Weights of a small audio embedding model.
Training: muon at rate 0.0096, 8000 steps, batches of 256, held-out accuracy 70%.
Data: trained on acted Russian speech (Dusha), 26041 training examples, 78.6 epochs.
Rows from block 12, named by matrix and row number. Rows with one number belong to one neuron. Each number is 128 + 32 x the weight over its row's rms, rounded and kept within 0 to 255. All counts start at 0. After the name is the row's rms in percent of the matrix's.
# fc1: MLP up (model.blocks.12.mlp.fc1.weight, 480x160), inputs 80-159
# fc2: MLP down (model.blocks.12.mlp.fc2.weight, 160x480, transposed), outputs 80-159
fc1.194 108 [119  92 131 136 173 107 129 168 143 176 161 136 138 128 160 115 116 164  91 130 185 130 191 102 167 111 139  85 140 119 106 191 127  63 109 137 131 146 129 136 143  84 136 181  86 187 107 126 108  65 198 100 110 111 163  98 131 122 115  92 130 160 128 200 129 128 173 110  91 100  96  71 167 104 152 135 115 142 127 133]
fc2.194 099 [139 158 136  99 119 161  71 117 124  92 105 157 153  89 113 134 111 107 104 120  95 132  85 160  93 159 117 130 156 107 166 116 102 142 129  96 124  85 108 154 123 185 151 126 113  75 155 112 115 111 103 200 111  77  79 112 116 117 173 129 127 102 121  98  92 119 140 139  93 159 181 155 117 117 101 166  82 110 109 168]
fc1.195 111 [109 111 122 186 115 144 128 150  97 158  88 119 169 113  78 140  95 130 143 173 138  77 130 132 124 154 108 112 138 134 107 160 133 167 125 147 138 111 147 126 169 143 139 132 177 127 104 128  99  99 201 109  95 143 196 163 127 194 103  72 177 118  98 112 175 154 119 124 159  67 124  60 103 163  95 121 129 144  79 118]
fc2.195 124 [121 107 189 116 129 156  73 147 151  95 150 150 174 163 185 144 165 140  66  63 148 132 150 142 105  48 129 152 158 135 171 131 134  93 151 102 101 134 109 155 121  93 107 144  91 106 153 146 128  76 115 160 163  64  73  81 146 116 136 151 119 154 165 166 124 100 124 110  90 133 144 107 149  86  95 135  93 114 138 154]
fc1.196 114 [157 170 183 164 158 149 118 161 123  90  43 123 138 104 112 100 144 133 170 116 106 124 157 154 117 129 142 151 115 159 132 145 115 118 129 109 143 124 153 123 146 224 108 138 124 144 128  79 136  84 189 105 109 202 103 100  62 158 159 170 151 124 131 166 106 155 111 108 139  98 126 130 158  88  91  75 116 114 193 107]
fc2.196 130 [ 93 119 147 173 134 109 105 107  85 151 169 149 109  94 224 119  78  86  95 158 124 134  60 153  70 127 154  80 152  38 118 169 130 161 110  95 117 113 127 106 135  89 126  94 112 136  76 123  98 157 121 154 120  61 165 128 126 113  81 193 111 173 121 110 113  98 135 134 152 138 108 133 141 126 128 116 123  85  60 120]
fc1.197 083 [156  82 132 167 131  83 216 114 127  77 125 142 157  96  79 113 183 160 132 117 145 134  65 137 161 147 123 161 144  94 132 165  84 109  95 126 148 138 119 170 150 156 143 128 129 152 122 165 111 170 157 122 101 154 149 193 132 135 137 148 156 102 143 113  97 100 110 104 128 157 160 130 162 127 161 140 114  90 141 172]
fc2.197 073 [157 170 154 113 149 110 121 145  55 153 179 117 154 145 145 113  88 100 138 163 130 113 102 143 102 125  63 109 170 164 119 101 172 144 108 156 130 109 104  86  93 145 108 123 139  98 173  90 147 112 144  70 123 106 108 122 188  97 116 143  62 137 180 121  89 137 125 129 111 155 184 165 114 129 104  85 115 148  76  79]
fc1.198 101 [166 156 184  94 119 194 121 150  71 120  99 103 185 111 111 118 171 130 153 174 145 130 168 128 141 127 141 124 132 114 138 129 125 151 165 110 183 124 126 115  49 154  88 110 161 160 143 118 151  96 128 124 134 126 164 143 132 145  91 173  63  98 139 134  97 150  66 167  71 152 144 155 131 102  92 127  82 108 159 152]
fc2.198 115 [ 85  90  89 105 107 118 126 178 148 177 143 201  83 121 115 123  63 118  97 156 144 168 123  91 145 126 178 115  86 137 120 124 137  88  53 141 131 106  73 170 100 151 106 139  99 163 130 117 101  96 137 122 112 104 105 114 157 133 153  81 104 129 170 166 140 142 152 116 102 122 149 135 140 163 156 190  98 141 117 103]
fc1.199 111 [113 210 113 121 143 107 136 134  65 160  68 120 100  70 122 107 115  94 161  88 137 117 118 128 139 103 190 184 139 107  91 130 107  70 132 152 197 164 142 120 102 147 123  74 143  99 146 168 132 141 156  75 117 136  95 159 111 136 112 162 172 169 130  64  94 109 103 108 122 146  96 127 116 147 144 164 115  79  94 141]
fc2.199 106 [126  93 158 142 140 167 145 129 160  55 242  78 173 174 195 151 115 124 111 103 152 112 174 175 108 131  92 109 129 117 185 117 167 119  95 159 149  71 113 139 129 128  98 124  92 131 141 101 150 123 102 182 121  77 201 111 115  88 132 118 122 163 103 178 149 130 158 175 159 149 103 130 131 153 120 144 145 136 128 106]
fc1.200 119 [110 171 120 175 148 105 111 126 122 106  86 188  34 109 110 123 126 112 113 146 136  90 149 126 111 183 148 202 177 116 163 113 107 137 180 150 105 123 131 117  89 134 160 115 104 172 125 107 147 135 115 100 105  85 141  70 141 146 120 167 166 109 141 142 110 150 149 130 153 164 194 135 105 150 150 105 147 149 170 155]
fc2.200 110 [189 132 122 161  90 211 113 151 119 102  78 162 121 183 172 172 141 104 121 138 150 122 134 122 155  84 109 103 127  85 198  80 135 155 133 107 126 130  95 156 106 127 127  93 174 134 164 133 140 118 199 153 175 113 133 150 142 147  73 118 133 163 144 190 135 178 128 108 123 138  91 141 133 117 171 117 141  95 125 140]
fc1.201 115 [118 112 107 122 166  70  61 138 127 110 166 129  88 102 168 113 119 141 125 138  80 124 150  81 149 115 161 125 162 129 128 103 156 148 185 140  53 152  74 130 141 109  99 184 156  86  97 118 129 179 138  76 133  86 133 170 136 151 128 125 153 119  83 102 143 111 122 137 144 101 158 140 133 132 158 165 115 137 196  91]
fc2.201 115 [126 115 183 162 112 160 212 132  78 133 126 132 112 175  80 168 133 125 137 134 187 166  97 156 150 162  76 106  90 132 159 158 123 151 142 130 191 103 145 142 142 151 166  98 120 139 187 153 130 142 119 161 147  89 136  83 139  91 133 153 119 121 125 126 127 146 148 111 164 185 162 142 178 179 153 138 100 129 130 134]
fc1.202 106 [ 72 146 111 121 184 172 116 148 117 127 102 145 108 142 164 124 179 152 114 100 160 139 133 161 110 164  86  97 159  37 105 108 163 104 146 113 118 122 100  78 185 128 150 139 123 211 178 120 167 118  97 180 116  62 102 115 112 194  91 112 125 103  90 133  88 139 111 145  95 186 127  99 134 139 118  47 100  75 186 131]
fc2.202 104 [117 159 132 133  75 180 112 121 142 106  85 137  82 151 162 167 133 123 124 121 123 139 134 143 152  59  69 117 100 179  93 144 108 155  93 125 195 139 112 126  96 155 139 146 146 113 142 161 108 158 163 115 173 156 210 146  59  90 204 124 151 151 147 185 156 165 116  94 171  86 122 170 136 113 112 185 140 148  97 146]
fc1.203 128 [116  93  93 187 164 136 135 143 146 127 127 181  88 137 178 121  96 160 143 100 171  72  68 178 120 137  98 132 159 129 133 139 167 152 111 107 188 105 177 122 129 121 136  97 146 137 108  55  59 158 122  86 131 157 125 168  96 101  64 164  59 171 142 115 115 150 153 179 162 142 146 172 111 124 142 175 121 157  99  93]
fc2.203 126 [172  81 122 109  82  98  74 113 130 129 113 132 129 137  89  81 103 143 119 119 167 169  90 108 114 129 102 118 108 101 111 139 122 123 112  84  86 100 185 123 112 131 114 138 135  73 170 127  97 111 136 134  57 154  88 133 132 129 139 122 192  96 162  98 146 128  95 121 178 162 159 158 118 145 151  96  92 174 136 181]
fc1.204 063 [147 141 158 168 163 100 148 163 147 111  90  67 139 115 114 118 101 134 127  74 174  96 101  41 125 115 149 101 126 118 185 195  68  55 133  93 149 187 117  55 158  99 115 141  97 122 128  78 189 151 147 127  94 106 142  98 127 167 127 144 117 143 108 101 150 139  63 122  93 103  83 134  84 151 138 149 122 138 140 137]
fc2.204 053 [122  94 134 123 121 118 202 157 118 103 138 169  62 134 107 171 126 117 146 122 120 149 188 167 180 175  98 145  70 164  81  89 190 200 104 183 117 195 134 135 123 160 100 133 132 141 150 177  84 158 107 127 110 122 122 146 120 118 101 173  80 144 112  94 151  94 149 145 143 128 103 133  95  92 105  80 110 111 133 195]
fc1.205 072 [137 145 112 171 142 219  69 105  91 178  87 131 133 122 102 125 125 120 156 168  99 166 128 161  95  98 141 154 138 120 106  94  62 104 136  94 135 128 197 112  88  85 136  99 144 143  91 101 172 177 149 184 122  71 133 147 103 211 142 123  86 144 174 134 133 168 148 107  96  99 136 120  90  98 115 122 145 145 155 117]
fc2.205 073 [155  53 156 141 167  97 135 174 134  55 122 100 157 117 167  99 100 184  85  77 120 108 101 128  99 194  92 110 152 146 146 125 150 156 124 124 150 151 112  80 171 191 159 113  68 123 128 169 153 101  84 162 102 180 161 116 177  69 183 133 164 118  94 147 106 106 102 149 150  98 102 154 133 139 134 168 159 127 117 135]
fc1.206 094 [ 77  98 121 160 133 110 173  93 103 143 190 212 118  67 128  63 158  65 121 113 122  96 157  89 135 174  84 127 106 103 148  95 119 119 183  93 108 113 197 106 118 137 118  82 158  83 131 128 145 143  75 163 101 152 193 175 144 157 136 115 146 110 131  61 156 110 129 135 105 131 113 129 145 130  73 104 141 156 116 142]
fc2.206 102 [170 105 152 104 140 149 127 188 197 136 155  83 148 137  74 150 118 176 170 109 172 117 174 134  73  69 122  82 184 140  77  66 123 139 129 109 214 122  98  88  92  78 155 177  71 128 145 112 131 163 134 129 119  92  62 120 146 109  65 192 117 154 121 162  93 162 108 167 115 134  88 104 100 186 139 130  77 154 129 105]
fc1.207 078 [101  36 151 148 111 110  80 117  91 137 130  70 154 102 120  93 138  80  61  95 160 146 161 135 139 165  98  83 119 143 164 166 135  94 108 126  99 104 139 154 152 101 116 166 121 141  64 126 114  77 122 140 173  83 128  95  99  86 132 176 135  88 126 129 145 136 129 132 140 100  98  80 124 195 105  91 162 121  87 149]
fc2.207 073 [143 176 124 119  96 106  91 140 201 112 163 186 167 143 186 127 126 152  86 125  77 109 152 144 127 126 140 164  69 174 148 105 124 112 142 142 107 150  97 194 148 146  97 112  81 102 135 103 170 111 159 145  70 125 135 136 126 101 135  97 131 117 158 187 101 142 117  93  98 128  95  95 178  71 124 167 164 132 152 128]
fc1.208 086 [178  72 122 143 107 121  74 159 179 136 143 131 111 135 107 123  81 130  94 103 116 132 139  84 159 108 115  66 136 145 117 148 133 100 171 124  91  78 155  91 137  86 110  95 112 148 152 178 144 142 144 162  45 134 110  91 140 167 134 155 153 164 134 146 116 173  66 112 145 126 120 185 114 163 128 113 101 124  79 103]
fc2.208 073 [149 115 122 135 165 144 155 130  94 162 160 142 165 132 142 169 120 117 142 118  72 120  69 180  72  96 122 166 101 128  70 139 110 137  75 144 117 171 100  85 140 158 175 178 124  66 174  52 154 129  91 132 131  62 132 155 148 122 175 128 128  98 115 168 100 123 132 107 114 171 113  69 166 121 118 125 191 105 121  97]
fc1.209 071 [ 61 137 107 136 118 128  70 134 122 133 108 133 110 143  65 107  59 170 143  71 184 167 118 115 134 156 158 126  90  80  95  58 181 101  86 124 105 164 103  86 120 125 139 122  88 151 131 144 127 141 120 194  96 124  60 144 110  85 182  96 112 143  99  64 185 112 115 112  85 144 144 120 158 141 106 102 133 106  95 149]
fc2.209 072 [207 140  98 193 120 106 151 124 136 167 120 159 111 127 142 128 146 113 181 168  85 131 125 141 113 107 104 148 163 130 183 168 106 107 210  84  99 120 144 120 158 189  99 165  95 119 148 140  74 119  83  80 181 135 168  93 134 164 119 190 111 141 192 100 104  92 113 169 152  86 107 130 123 161 137 109 138 129 112 127]
fc1.210 097 [107  93 108 141  82  96  75 112 116 111  99 161 174 143  72 103  89 130  92 100  89  77 164 146 119 165 176 113 142 116 174 107 114 158 132  72 109 107 133 140  98  71 105 108 145 148 125 143 146 130 155 115 114 152 133  72 146 122 132 139 166  78 122 163 170 136 136  89 164 103 163 124 136 118 155 129 167 121 141 124]
fc2.210 092 [209 158 126 154 147 181 111 121 109 123 147  93  89 237  94 159 179 150 138 157 100 147 116 121 118  75 106 108 123 100 187  49 130 114 128 163 121 171 104 148 112 108 117 147 160  84 177 108 160 130 159 188 187 119 100 129 157  95 111 126  96 121 191 195  64 154 122 136 111 211 162 106  89 149 148 103 146 134 118 164]
fc1.211 087 [108 164 124 115 104  93  89  66 153  42 164 139 112 156  81 142 149 140 133 174 147 157 128 101 114 127  50 176 120 154  97 119 152 104 130 150 147 141  66  81 157 123 176 128 151 153 116  64 164 100 129  81  90 173 159 186 141 177 148 118 119  98  97 124 105 122 101  79 163 189 128 117 176 151 136 115 173 110 146 110]
fc2.211 096 [143 119 142 128 127 132 128 182  55 127 110 128 151  79 191 152 130 128 111 116 151  73 129 173 129 159 200  76 132  91 146 127  92 114 141 105  99 114 177 193 126 150  81 150 126 119 109 180 109 141 158 107 168 137  90 117 121 145  94 164 131 117  80 171 176 114 143 174 100 107 158 127 120 175 127 155  66 184 100 104]
fc1.212 105 [118  84 143 145  96 143 214  98 161 140 107 101 146 122 129 132 147 134 127  88 133 138  89 109 174 158  94 117 132 165 104 100  88 118  93 204 111 176 151 101 106 133 165 153 105 126  96 116 175 105 140 144 128 148 106 172  83 189 200  96  75 200 154 141 141 200 186 139 109 108 118 151 119 104 112 136 104 156 118 125]
fc2.212 120 [ 72 181 151 110 151 149 143 131 126 124 105 145  82  92 142  66  99 168 138 154 147 144  81 131  77 120 162 133 125 122 105 162 150  91 141  68 104 146 170 171 112 105 149 110 126 130 122 105 105 152 101  63  99 108 114 126 146 121 103 101 134 128 133 129  65 110  89  56 168 107 156 130 155 143 136 111 150 111 118 107]
fc1.213 088 [141 152 142 135 129 120 121 145 176  90 180 141 122 190 152 132 118  96 144 168 167  93 169 177 128  88 151  99 119 167 149 107 151 120 110  99 133 143 123 106 133 106 100 135  84 174 105 142  91 107  88 171 178  92 162 119 139 182 165 168 132 135 109 174  91 136 115 121 126 132 154  84  77 152 172 107 152 206  69 141]
fc2.213 084 [ 89  89  63  87 156 167  93 109 116 105  98 194 109  56 121 116 165 189 118 118  88 144  94  62 163 168 111 125 152 107  93 139 119 116 123 173 105 128 153 187 137 157 197 133 144  64 118 155  90 150 116 145 101 168  79 162  97 131  91 115  61 117 130 101 156  62 106 111  86 119 131 136 156  75  65 136 132  78 124  90]
fc1.214 039 [117 156 115 126 137 133 153 128  81 182 154 163  64 123  89 147 162 107 197  80 152 105 134 107 198 151 110 123 169  71 123 115 119 117 193 166 136 109 135 109 106 154 148 140  96 206 140 102 160 132 123 129 126 136 128 211  92 132  69 195 109 117 124  74 206 104 163 139 134 135 146 112 135 144  96 172  92 160 140 105]
fc2.214 031 [166 118 143  80  98 110 183 132 153 149  95  84 121 142 123  93 116 165 167 117  84 177 144 108 166 105 153 145 119 113 117 146 102 191 166 111 145 131 157 180 117 112 165 112 130 106 106 111 130 119 119  83  99 137 131  90 162 121 190 126 163 177 117 120  77  90 143 133 141 130 137 107  77 106 143 137 201 149 155 145]
fc1.215 073 [156 110 168  81 111 117  61 119 142 110 169 143 132 149 157 156  79  86 106 130 162  75 135 151 135 159 121 156 198 172  90  77  81 149 107 109 134 163 128 119  73 139 187 127 113 130  84 159 131  74 116 141 160  67 105 110 106 145 169 120 146 131 213 158 162 121  93 116 126 100 143 143 113 148 121 148 176 112 140 162]
fc2.215 071 [ 99 161 100  94 159 140 148 140 134  79  93 159  67 170  83 131 141 117 145  62 153 155 156 186 121  91 144 128 110  87  93 128 137  63 161 126 100 119 151 145  96 150  63 108 165 181 209 124 116 104 131 125 103 144 128 124 152 126  99 138 121 134  83 104  86 134 140 108 126 185 124 120 106 145 113 103  91 128  95  82]
fc1.216 112 [206 143 117 178 150 144 153 106 146 127 134 144 165 124  92  93  62 134 125 135 175 100  73 115 113 174  81 127 109 124 102 146 126 151 118 141 141  88 138 113 159  51 121  91 160  91 200 159  61 182 114 133 148 126 140 191 157 131 108 178 135 190 105 120  69 123  91 170 125 114  85 119 149 153 105 141 130 104  82 117]
fc2.216 123 [ 71 157 135  98  99  96 165 118 148 116 128 111  92 110 177  97 157 122 130 132 155 151 125  93 111 171 126 143 214 132 172 152 142 105 116  78 146 138 106 131 102 162  62 117 122  91 139  48 129  42 115 118 131 161  96  64 136  47 210 120  75 145 140 144 144 131 136 122  95  74  90  90 134  94 172 104  81 113  93 127]
fc1.217 126 [145 174 141  61  94 176 108  92 196 130  82 211 108 119 137 191  70  40 147 172 166  90 139 124  89 144 116 160 117  85 104 169  87 126 131 109 133 147 163 150 105 121 195 155 122 130 116 107  76 123 138 102 136 130 134 170 135 193 111 148 166 131 117 152 140 141 136 118 133 106 115 107 127 115 132 101 161 118 100  99]
fc2.217 118 [104 126 134 144 133 152 138  88  83  68 136 119  92  98 113  44 175 130 143  52  80  99  78  34 119 159 126 104 139 184 176 138 170  89 113 145  77  90 175  85 173 108  90 141 145 149 154 121 143 114 134 104 158 141 176 169 101  99 130  69 104 151 123 120 126 121 115 125 160 143 157 188 130 125 148 203 138 105 213 120]
fc1.218 129 [110 154 152 151 130 145 116 106  94 101 133 122 120 137 110 150 105 119 183  59 206 118 158 159 135 144 123  82 159  71 133 165 144 175 176 107 117 151 146 198 130 124 163 167 130 176 157 135 166  97 127 139 130 124 115  66 135 186  84 124 151 119 106 153 144 112  72 124 112 134  72  87 118 166 152 102 144 192 100 113]
fc2.218 144 [109 112 115 139 128 121 147 137 147 146 150 103 163 125 117 106 189 174 105 134  97 112 134 145 165  98 164 140 108 169 134  98 104  76  96 125 142 127 134  37 129 106 149  87 134  89 164 136 123 136 156 231 114 115 127 132 131  90 154 118 121 113 183 121 137 141 187  88 118 111 136 125 152  96  84 120 143 118 119 146]
fc1.219 090 [119 117 133 152 101 138  80 164 107  96 103 148 105 169 109 104  68 166 142 170 115 153 146 136 119 135 133 137 176 113 134  90 162 150 139 120  45 122 110  95  77  93 140 152 141 118  99 170  94 115 179 123 154 143 160  97  59 147 155 117 143  75 125 162 142 113 156  98 152 157  98 166 117 105 123 137 136 174 145 141]
fc2.219 066 [ 96 110 183 148 120 154 159 105 115 129 127 191 131 167 130 138 167 111 116 140 157 116 164 126 139 129 116 165 134 104 167 113 149  93 141 119 113 207 153 143 129 107 196  93 135 192 137 169 158 157 115 123 143  95 129 128 154 159 154 121 129 176 147 152 153 167 136 133 118 160 125  88  97 180 120 127 157 172  57 165]
fc1.220 112 [123 128 182 113 104 149 150 178 128 112 175 103  69 109  70 106 117 128  76 144 123 111 166 140  80 136 129 113 166 115  86 199 112 125 119 115 115  92 108 162 118 153 170  81 181 142 143  78 166 118 162 170 145 133 111 105 126 141 149 130  85  96 203 149 128 104 144 144  89 158 120 142 147  91  54 134 100 143 172 133]
fc2.220 120 [126 163 114 160 122 114 160 123 145 119  91 131 126 138 155 105  83 130 147 147  96 153  67  98 123 138 192 142 139  80 141 135 156 163  90 122  86 133 152  91 124 104 108 119  97 115  73 130 129 166  86 108 158 103 158 198 128 117  85 101 123 201  88 136 116 153  95 164 155  68 109 117 169 141 142  60 239 156 105  89]
fc1.221 095 [154  95  88  89 112 141 124 138 114  98 132 101 149 161  78  64 158 100 103 126 163 122 145 124 157 160 118 164  76 174 106 150  89 134 125 151  96  75 101  91  63 102 172 155 104 126 103 196 199 137 140 135 114 108 139  74 123 115 160 142 196 136 138 108 147  99 139  91 145 164 124 149 121 119 175 123  69 129 167 185]
fc2.221 107 [124 112 142 126 145  68 105 106 134 108 140 125 105  66 143 164  84 150 215 142 141 114 137 143 147 133  68 134 123 116 107  89 122 165 199 138 138 114 180 119 129 151  98  80 166  71 149 111  88  92  92 104 124 102 130 106  77 137 114 167 130 134 160 157 127 104  85 136 126 101 137 119 170 151  67 155 149  78  87  47]
fc1.222 096 [103 153  93 106  81 100 108  92 133 138 163  85 108 119 132 138 113  81 194 179 129 180 134 176  85 173 134 115 165 126 115 148 178 105 137 183 202  82 153 159  95 144  96 182 109 144 155 106 135 153 152 143 131 144 119 133  43 145 163 164 180 145 138 109 145 165 158 147 129  88 121 115 125 153  94 216 101  95  93 138]
fc2.222 091 [114 138 139 145 143  88 139 106 170 108  79  87 133 155 127 131 104 150 112 103 101 121 139 109 181 107 104 116 104 111 140 122 116 126 139 145  54 120  88 101 128  88 155 139 199 139 102 120  86 131 111 129 101 158 171 136 183 142 134 162  94 145 163 143  74 177 145 137  91 140 131 146  68 148 123 113 125 134 159  85]
fc1.223 105 [126 133 134 145 133  84 143 159  95 152 149  59 143 116  56 101 176 154 163 126 119  95 140  86 159  85 106 128 159 122 145  93  92  97 186  82  99 202 155 140 156 133  97 121 127 120 169 135  90 177 105 146 192  52 102 165  98 101 141 165 123 128  97 112 115 148 162 154 116 166 159 113 128 173 194 130 105 148  91 167]
fc2.223 099 [108 120 111 119  98 128 119 144 137 120 111 150 175 147 176 132 123 161 167 187 140 158  73 161 138 149 102 128 119 100 114 167 127 103 105 154 164 114  83 127  88 157 137 125 128 191 127 122 162  59 159 109 126  90 110 144 106 181 111 126 162  93 123 163 119  95 163 103 159  89 117 139 170 127  48  86 137  62 141 124]
fc1.224 098 [111 160 156 157 119 143 117  90 143 165 100 121  89 105 115 103 160 118 138 107 143 147 148 143  84 141 101 153 135 111 122 123 124 160 104 133 155 108 171 210 111 151 108 114 153 146 168 121 109 147 165 173 107  71 127 165  99 227  92  87  92  80 126 113 168 147 141 168 153  96 113 174  70 176  98  59 152  76 162  82]
fc2.224 107 [155 123 109 128 105 119 131 140  67 148 150 156 147  68 136 138 140 141  96 133 123  84 106 140 172 131 124 111 134 137  89  70  87  79 112  85 197 186  72  57 136  98 164 137 132  96 111 143 208  78 122 124 113 173 154 110  77  97 158 150 115 192 122 165 127 139 119  91  65 149 105  83 161  63 111 139 139 181  82 143]
fc1.225 100 [101 120 131  90 121 122  90 112 150 134 184 129 147 116  77 103  49 157 153 174 153 109 161 106 116 128 123 104 135  98 137  76 141 103 106 142 103 124  88 128 123 131 106 118 159 175 117 101 102 101 204 178 159 133 130 178 147  76 201 122 103 161 126 187 161 129 154 127 104 123  89 106 167  86 138 129 150 168 148 150]
fc2.225 098 [124 127 141 163 156 105 159 136  59 153 143 189 135 139 147 122 132 144 128 147 150 139 120 121 138 128 107 132 128 123 103 232 121  95 179  99 107 152 200 120  74 165 142 160 135 125 125  62  91 127 151 161 144 167  74  51  97 113 137 182 136 127 166 137 152  88 160 137 165 178 154 116 120 168 109 177  99 119 107 138]
fc1.226 071 [ 95  97 145  98  73 117 128 139  67 194 110 112 126 145 114 141  84  85 141 121 119 175 120 144 148 101 120 104 151 120 167  78 133 163  60 110 141 100 148 109  88 118 130 107 110 107  93 104 150  83 110 153  96 127 124 132  56 140 153 158 146 176  90 134 117 161 142 180 106 123  79 149 163  87 127  95 153 134 150  98]
fc2.226 070 [113 113  84 157 126 143  97 107 173  61 147 112 118  85 100 121 148 168  93 146 143 115 162 118 134 101 110 182 146 134  62 165 154 163 155 166 169 129 152 131 149 142 124 146 131 174 172 142 144 132 102 151 187 152 163  94 179 142  86 115 185 137 202 143 178 100  82 111 129 111 155 116 135 149  98 152 113 105 108 128]
fc1.227 129 [127 111 139  24 162 169  90 154 106 195 151 150 160  96 143  43 126 128 113 156 150 123 171 136  89 203 127 104  99 131  50 144 168 174 130 100 134 126 132 130 117 132  90 139 123 118 114  86 114 117  89 113 124 160 154 111  92 162 113 149  88 111 131  86 151  86 166 122 146 159 131 193 128 128 123 107  45 161 194 138]
fc2.227 124 [137 128 148  56  72 119 174  91 146 212 176 148  72 102 120 196 133 129 141 138 138  90 120  89 100 125 128 106 174 183  92 149 110  95  98 107 145  96 136 112 152  94 122 141 172 110  85 132 113 175 184 119 102 132 109 161 177 134  86 132 154 150 141 164 154 178 104 120 119  88  98 127 143  94 142  73 186  91 135 147]
fc1.228 086 [166  86 185 169  90 121  98 107 111 111 116  71 202 163 114 148 111  72 130 127 138 171 111  85  73 122 114 131  89  70 155  95  53  66  90 135 152 112  95  86 112 126 107 118 142 129  97 137 121 153  72 121 126 105  89 107 134 142  54 141  91 151 111 200 124 160 138 147 109 134 167 157 105  64 108 108  97 112  64 157]
fc2.228 081 [ 92 191  99 161 197 133 154 125 223 140 146 147 127  79 148 187 110 107 135  67  89  57 169 172 115 124 115  96 109  99  88 129 173 160 156  90 150 105  97 148 133 119 118 215  98 161 148 105  88 153 145  87 139 111 149 101 121  92 152 175 176  94 169 105 112 134 157 155 163 123  75  82 145 139  95 199 187 123 247  95]
fc1.229 094 [116 150 181 171  94  76 155 107 107 105 105  92 139 162 116 133  90 118 118 111 104 125 128 174 107 110 160 139 120  50 126 110  98 132 156 100 137 139  39 119  87 122 134 139 144 141  79 147  89 142 149 118 172  84 133 159  97 122 142 103 145 115 118 106  80 199 151 161  98 101 115 123 115 154 153  82 120  97 128 117]
fc2.229 088 [170 140 131 138  87 101 121 112 132 115  89 107 149 197 184 110 177 108 125 182 117 166 118 144 199 152 107 127 107 101 184 134 104 118 112 162 204 121 170 154 225  98 122 118 124 143 120 137 150  79 203 208 140 119  85 115 102 109 112 164 109 149 137 129 104 102 146 118 128 115 158 135 167  86 169 117 109 175 136 190]
fc1.230 114 [111  80 127 127 119  95 105  62 153 169 129 121 137 143 146 128 138 168 151 133 134 167 109 128 130 115  97 203 126  65 143 129 158 113 107 128 109 136  95 136 188 107 106 211 174 106 114 147 142 130 142 104 145  60 150 182 105 124  91  69 117 123 150 139  51 148 159 178 116  83 110  98 161 173  95 138  77 140 111  95]
fc2.230 115 [ 91 127 143 164 147 109 123 198 128  50 128 109  91 163 117 142 159 101  79  65 126 135 145 150 130 124 126  89 121 184 114 127 152 122 144 166 165 137 114 176 135 123 131  81 147 140 200  78 146 129 188 186 129 112  94 110 117 126 144 147 130 186  63 133 143 128  89 134 163 126 114 141 126  85 154  87 110 130 142  83]
fc1.231 079 [138 121 154 199 155 160 129 124 100 158 104 155 128 112 124 106 161 123  78 113 113 128 167 128 161 123  89 114 185  85 153 184 142 142  56  95 180 154 123 161 142 110  62 128 124 137  75 113 141 158  98 134 114 121 113 148  87 167 149 129 140 139 129 164 121 178 130 144  96 201  87  83 101 144 113 146 216 151 133 143]
fc2.231 080 [118 166 104  96 139  79 123 112 114 135 125 130 128 109 130 182  87 172 119 105 154 113  94 124  56 188 104 126  93 141  57 114 135 178 148  89 137 118 123 154 107 134 234 107 150 119 152 137 143 103 182 140 190 124 155  98 156 193 119 151 145  64 165 146 118 116 163 177 124 109 159 119 145 185 110  95  60 149 115 136]
fc1.232 086 [ 85 147  96 157 137  79  88  84 116 178 135 122 148  70  92 176 135 111 119 142 128 159 171 102  69 182  95 166 147  64 114 118 141 107 151  67 109  65 203 144 158 158 136 114 137 178  94  85 144 153  89 186  90 125 155 107 115 176  67  78 124  86 163 119 113 131 139 161 126 142 163  53 192 158 142 152 120 158 125 150]
fc2.232 091 [ 95 107 221 100  96 168 131 229  81  93 112 121 151 153 140  60 158 164 103  90 133 118  69 120 129  86  90  82 130 148 115 108 144 110 127 173 124 144  87 110  33 126 147 194 140 119 121 127 125 127 189 108 159 131 154 126 142 127 193 134 139 225 147 144 124 127 132  90 111 107  97 117  64 111 128  68 163 111 170 154]
fc1.233 098 [128 137 143 140 118 142 131 209 151 109 186 144 126 165 161 122 156 158  94 222 155 110 115 142  88  92 136 119 123 146 183 112 106 154 123 124 153 141  99 143  94 155  74 171 159  90 101 157 138  71 157 124 158 118 149 166 104  91 129 130  88 185  96 146 134 129 148 164 132 125 139 152  80  95 110 195 191 110 181 130]
fc2.233 106 [126 112 104 109 132 122 158 143 119 133  84  93 131 127  96 130 121 108 117  60 130 143 144 127 125 134 180 131 150  67  49 155 162  96  83  87 122 149 116 196 155 113 193 124 127 121 182 136 136 203 106 122 119  91 133 111 161 141  96 175 154  79 162 103 147 144 140 115 105 118 170  88 128 145 152 136 102  90 106  69]
fc1.234 077 [ 98  99 159 149 177 127 148 121 147 148 139 124  78 129 126 131 122 133  51 111 169 146 149 146 121  97  98 169 190  93 111 141  77 126  85 147 136 117 130 116 102  90 154 133 141 134 101 149 134  79 221 105 117  95 123 106  89 122 128 199  90 116 103 110 139 142  41 114 146 144 134 136 111 182  75 112  90 156 140 108]
fc2.234 079 [198 154 136 166 126 171 127 134  74  96 121 144 102  67 112  80  86 128 116 121 126  83 153  91 190 154 143 107  57 161 149 181  95 119 133  84 180 103 123 126 153 121 132 149 158 129 119 120 136 105  95  60 135 178  95 156 140 183 123 106  61  83 157  73 116 140 186 110 112  86  79  74 122 120 179 121 142  79 144 149]
fc1.235 114 [121 121 113 182 101 150 149 147 101  89  83 158 169 115 146 109 188 115 116 142 183 171 138  93 166 122 172  79  69  64  85 141 142 106 122  83  70 138 182 101 157 128 152 124 166 131 118 150 139 109 118  93 127 136 117 102 133  70  81 164 128 114 132 130 120 114 151 106 168 187 182  83 169 112  75  83 130 110 165  78]
fc2.235 109 [170 174  81 138 114 113 140 124 110 141 143 152 109 129  78 152 123 111 114  80  72  90 125 144 129 131 101 133 124  99 139  87 125 113 144 147 129 134 127 101  90 101 160 136  50 117 139 110  99 112 113 113 128 136  78 162 118 128 122  81 118 140 135  90 116 139 133 140  76 134  87 145 114 109 189 184  92 112 127 188]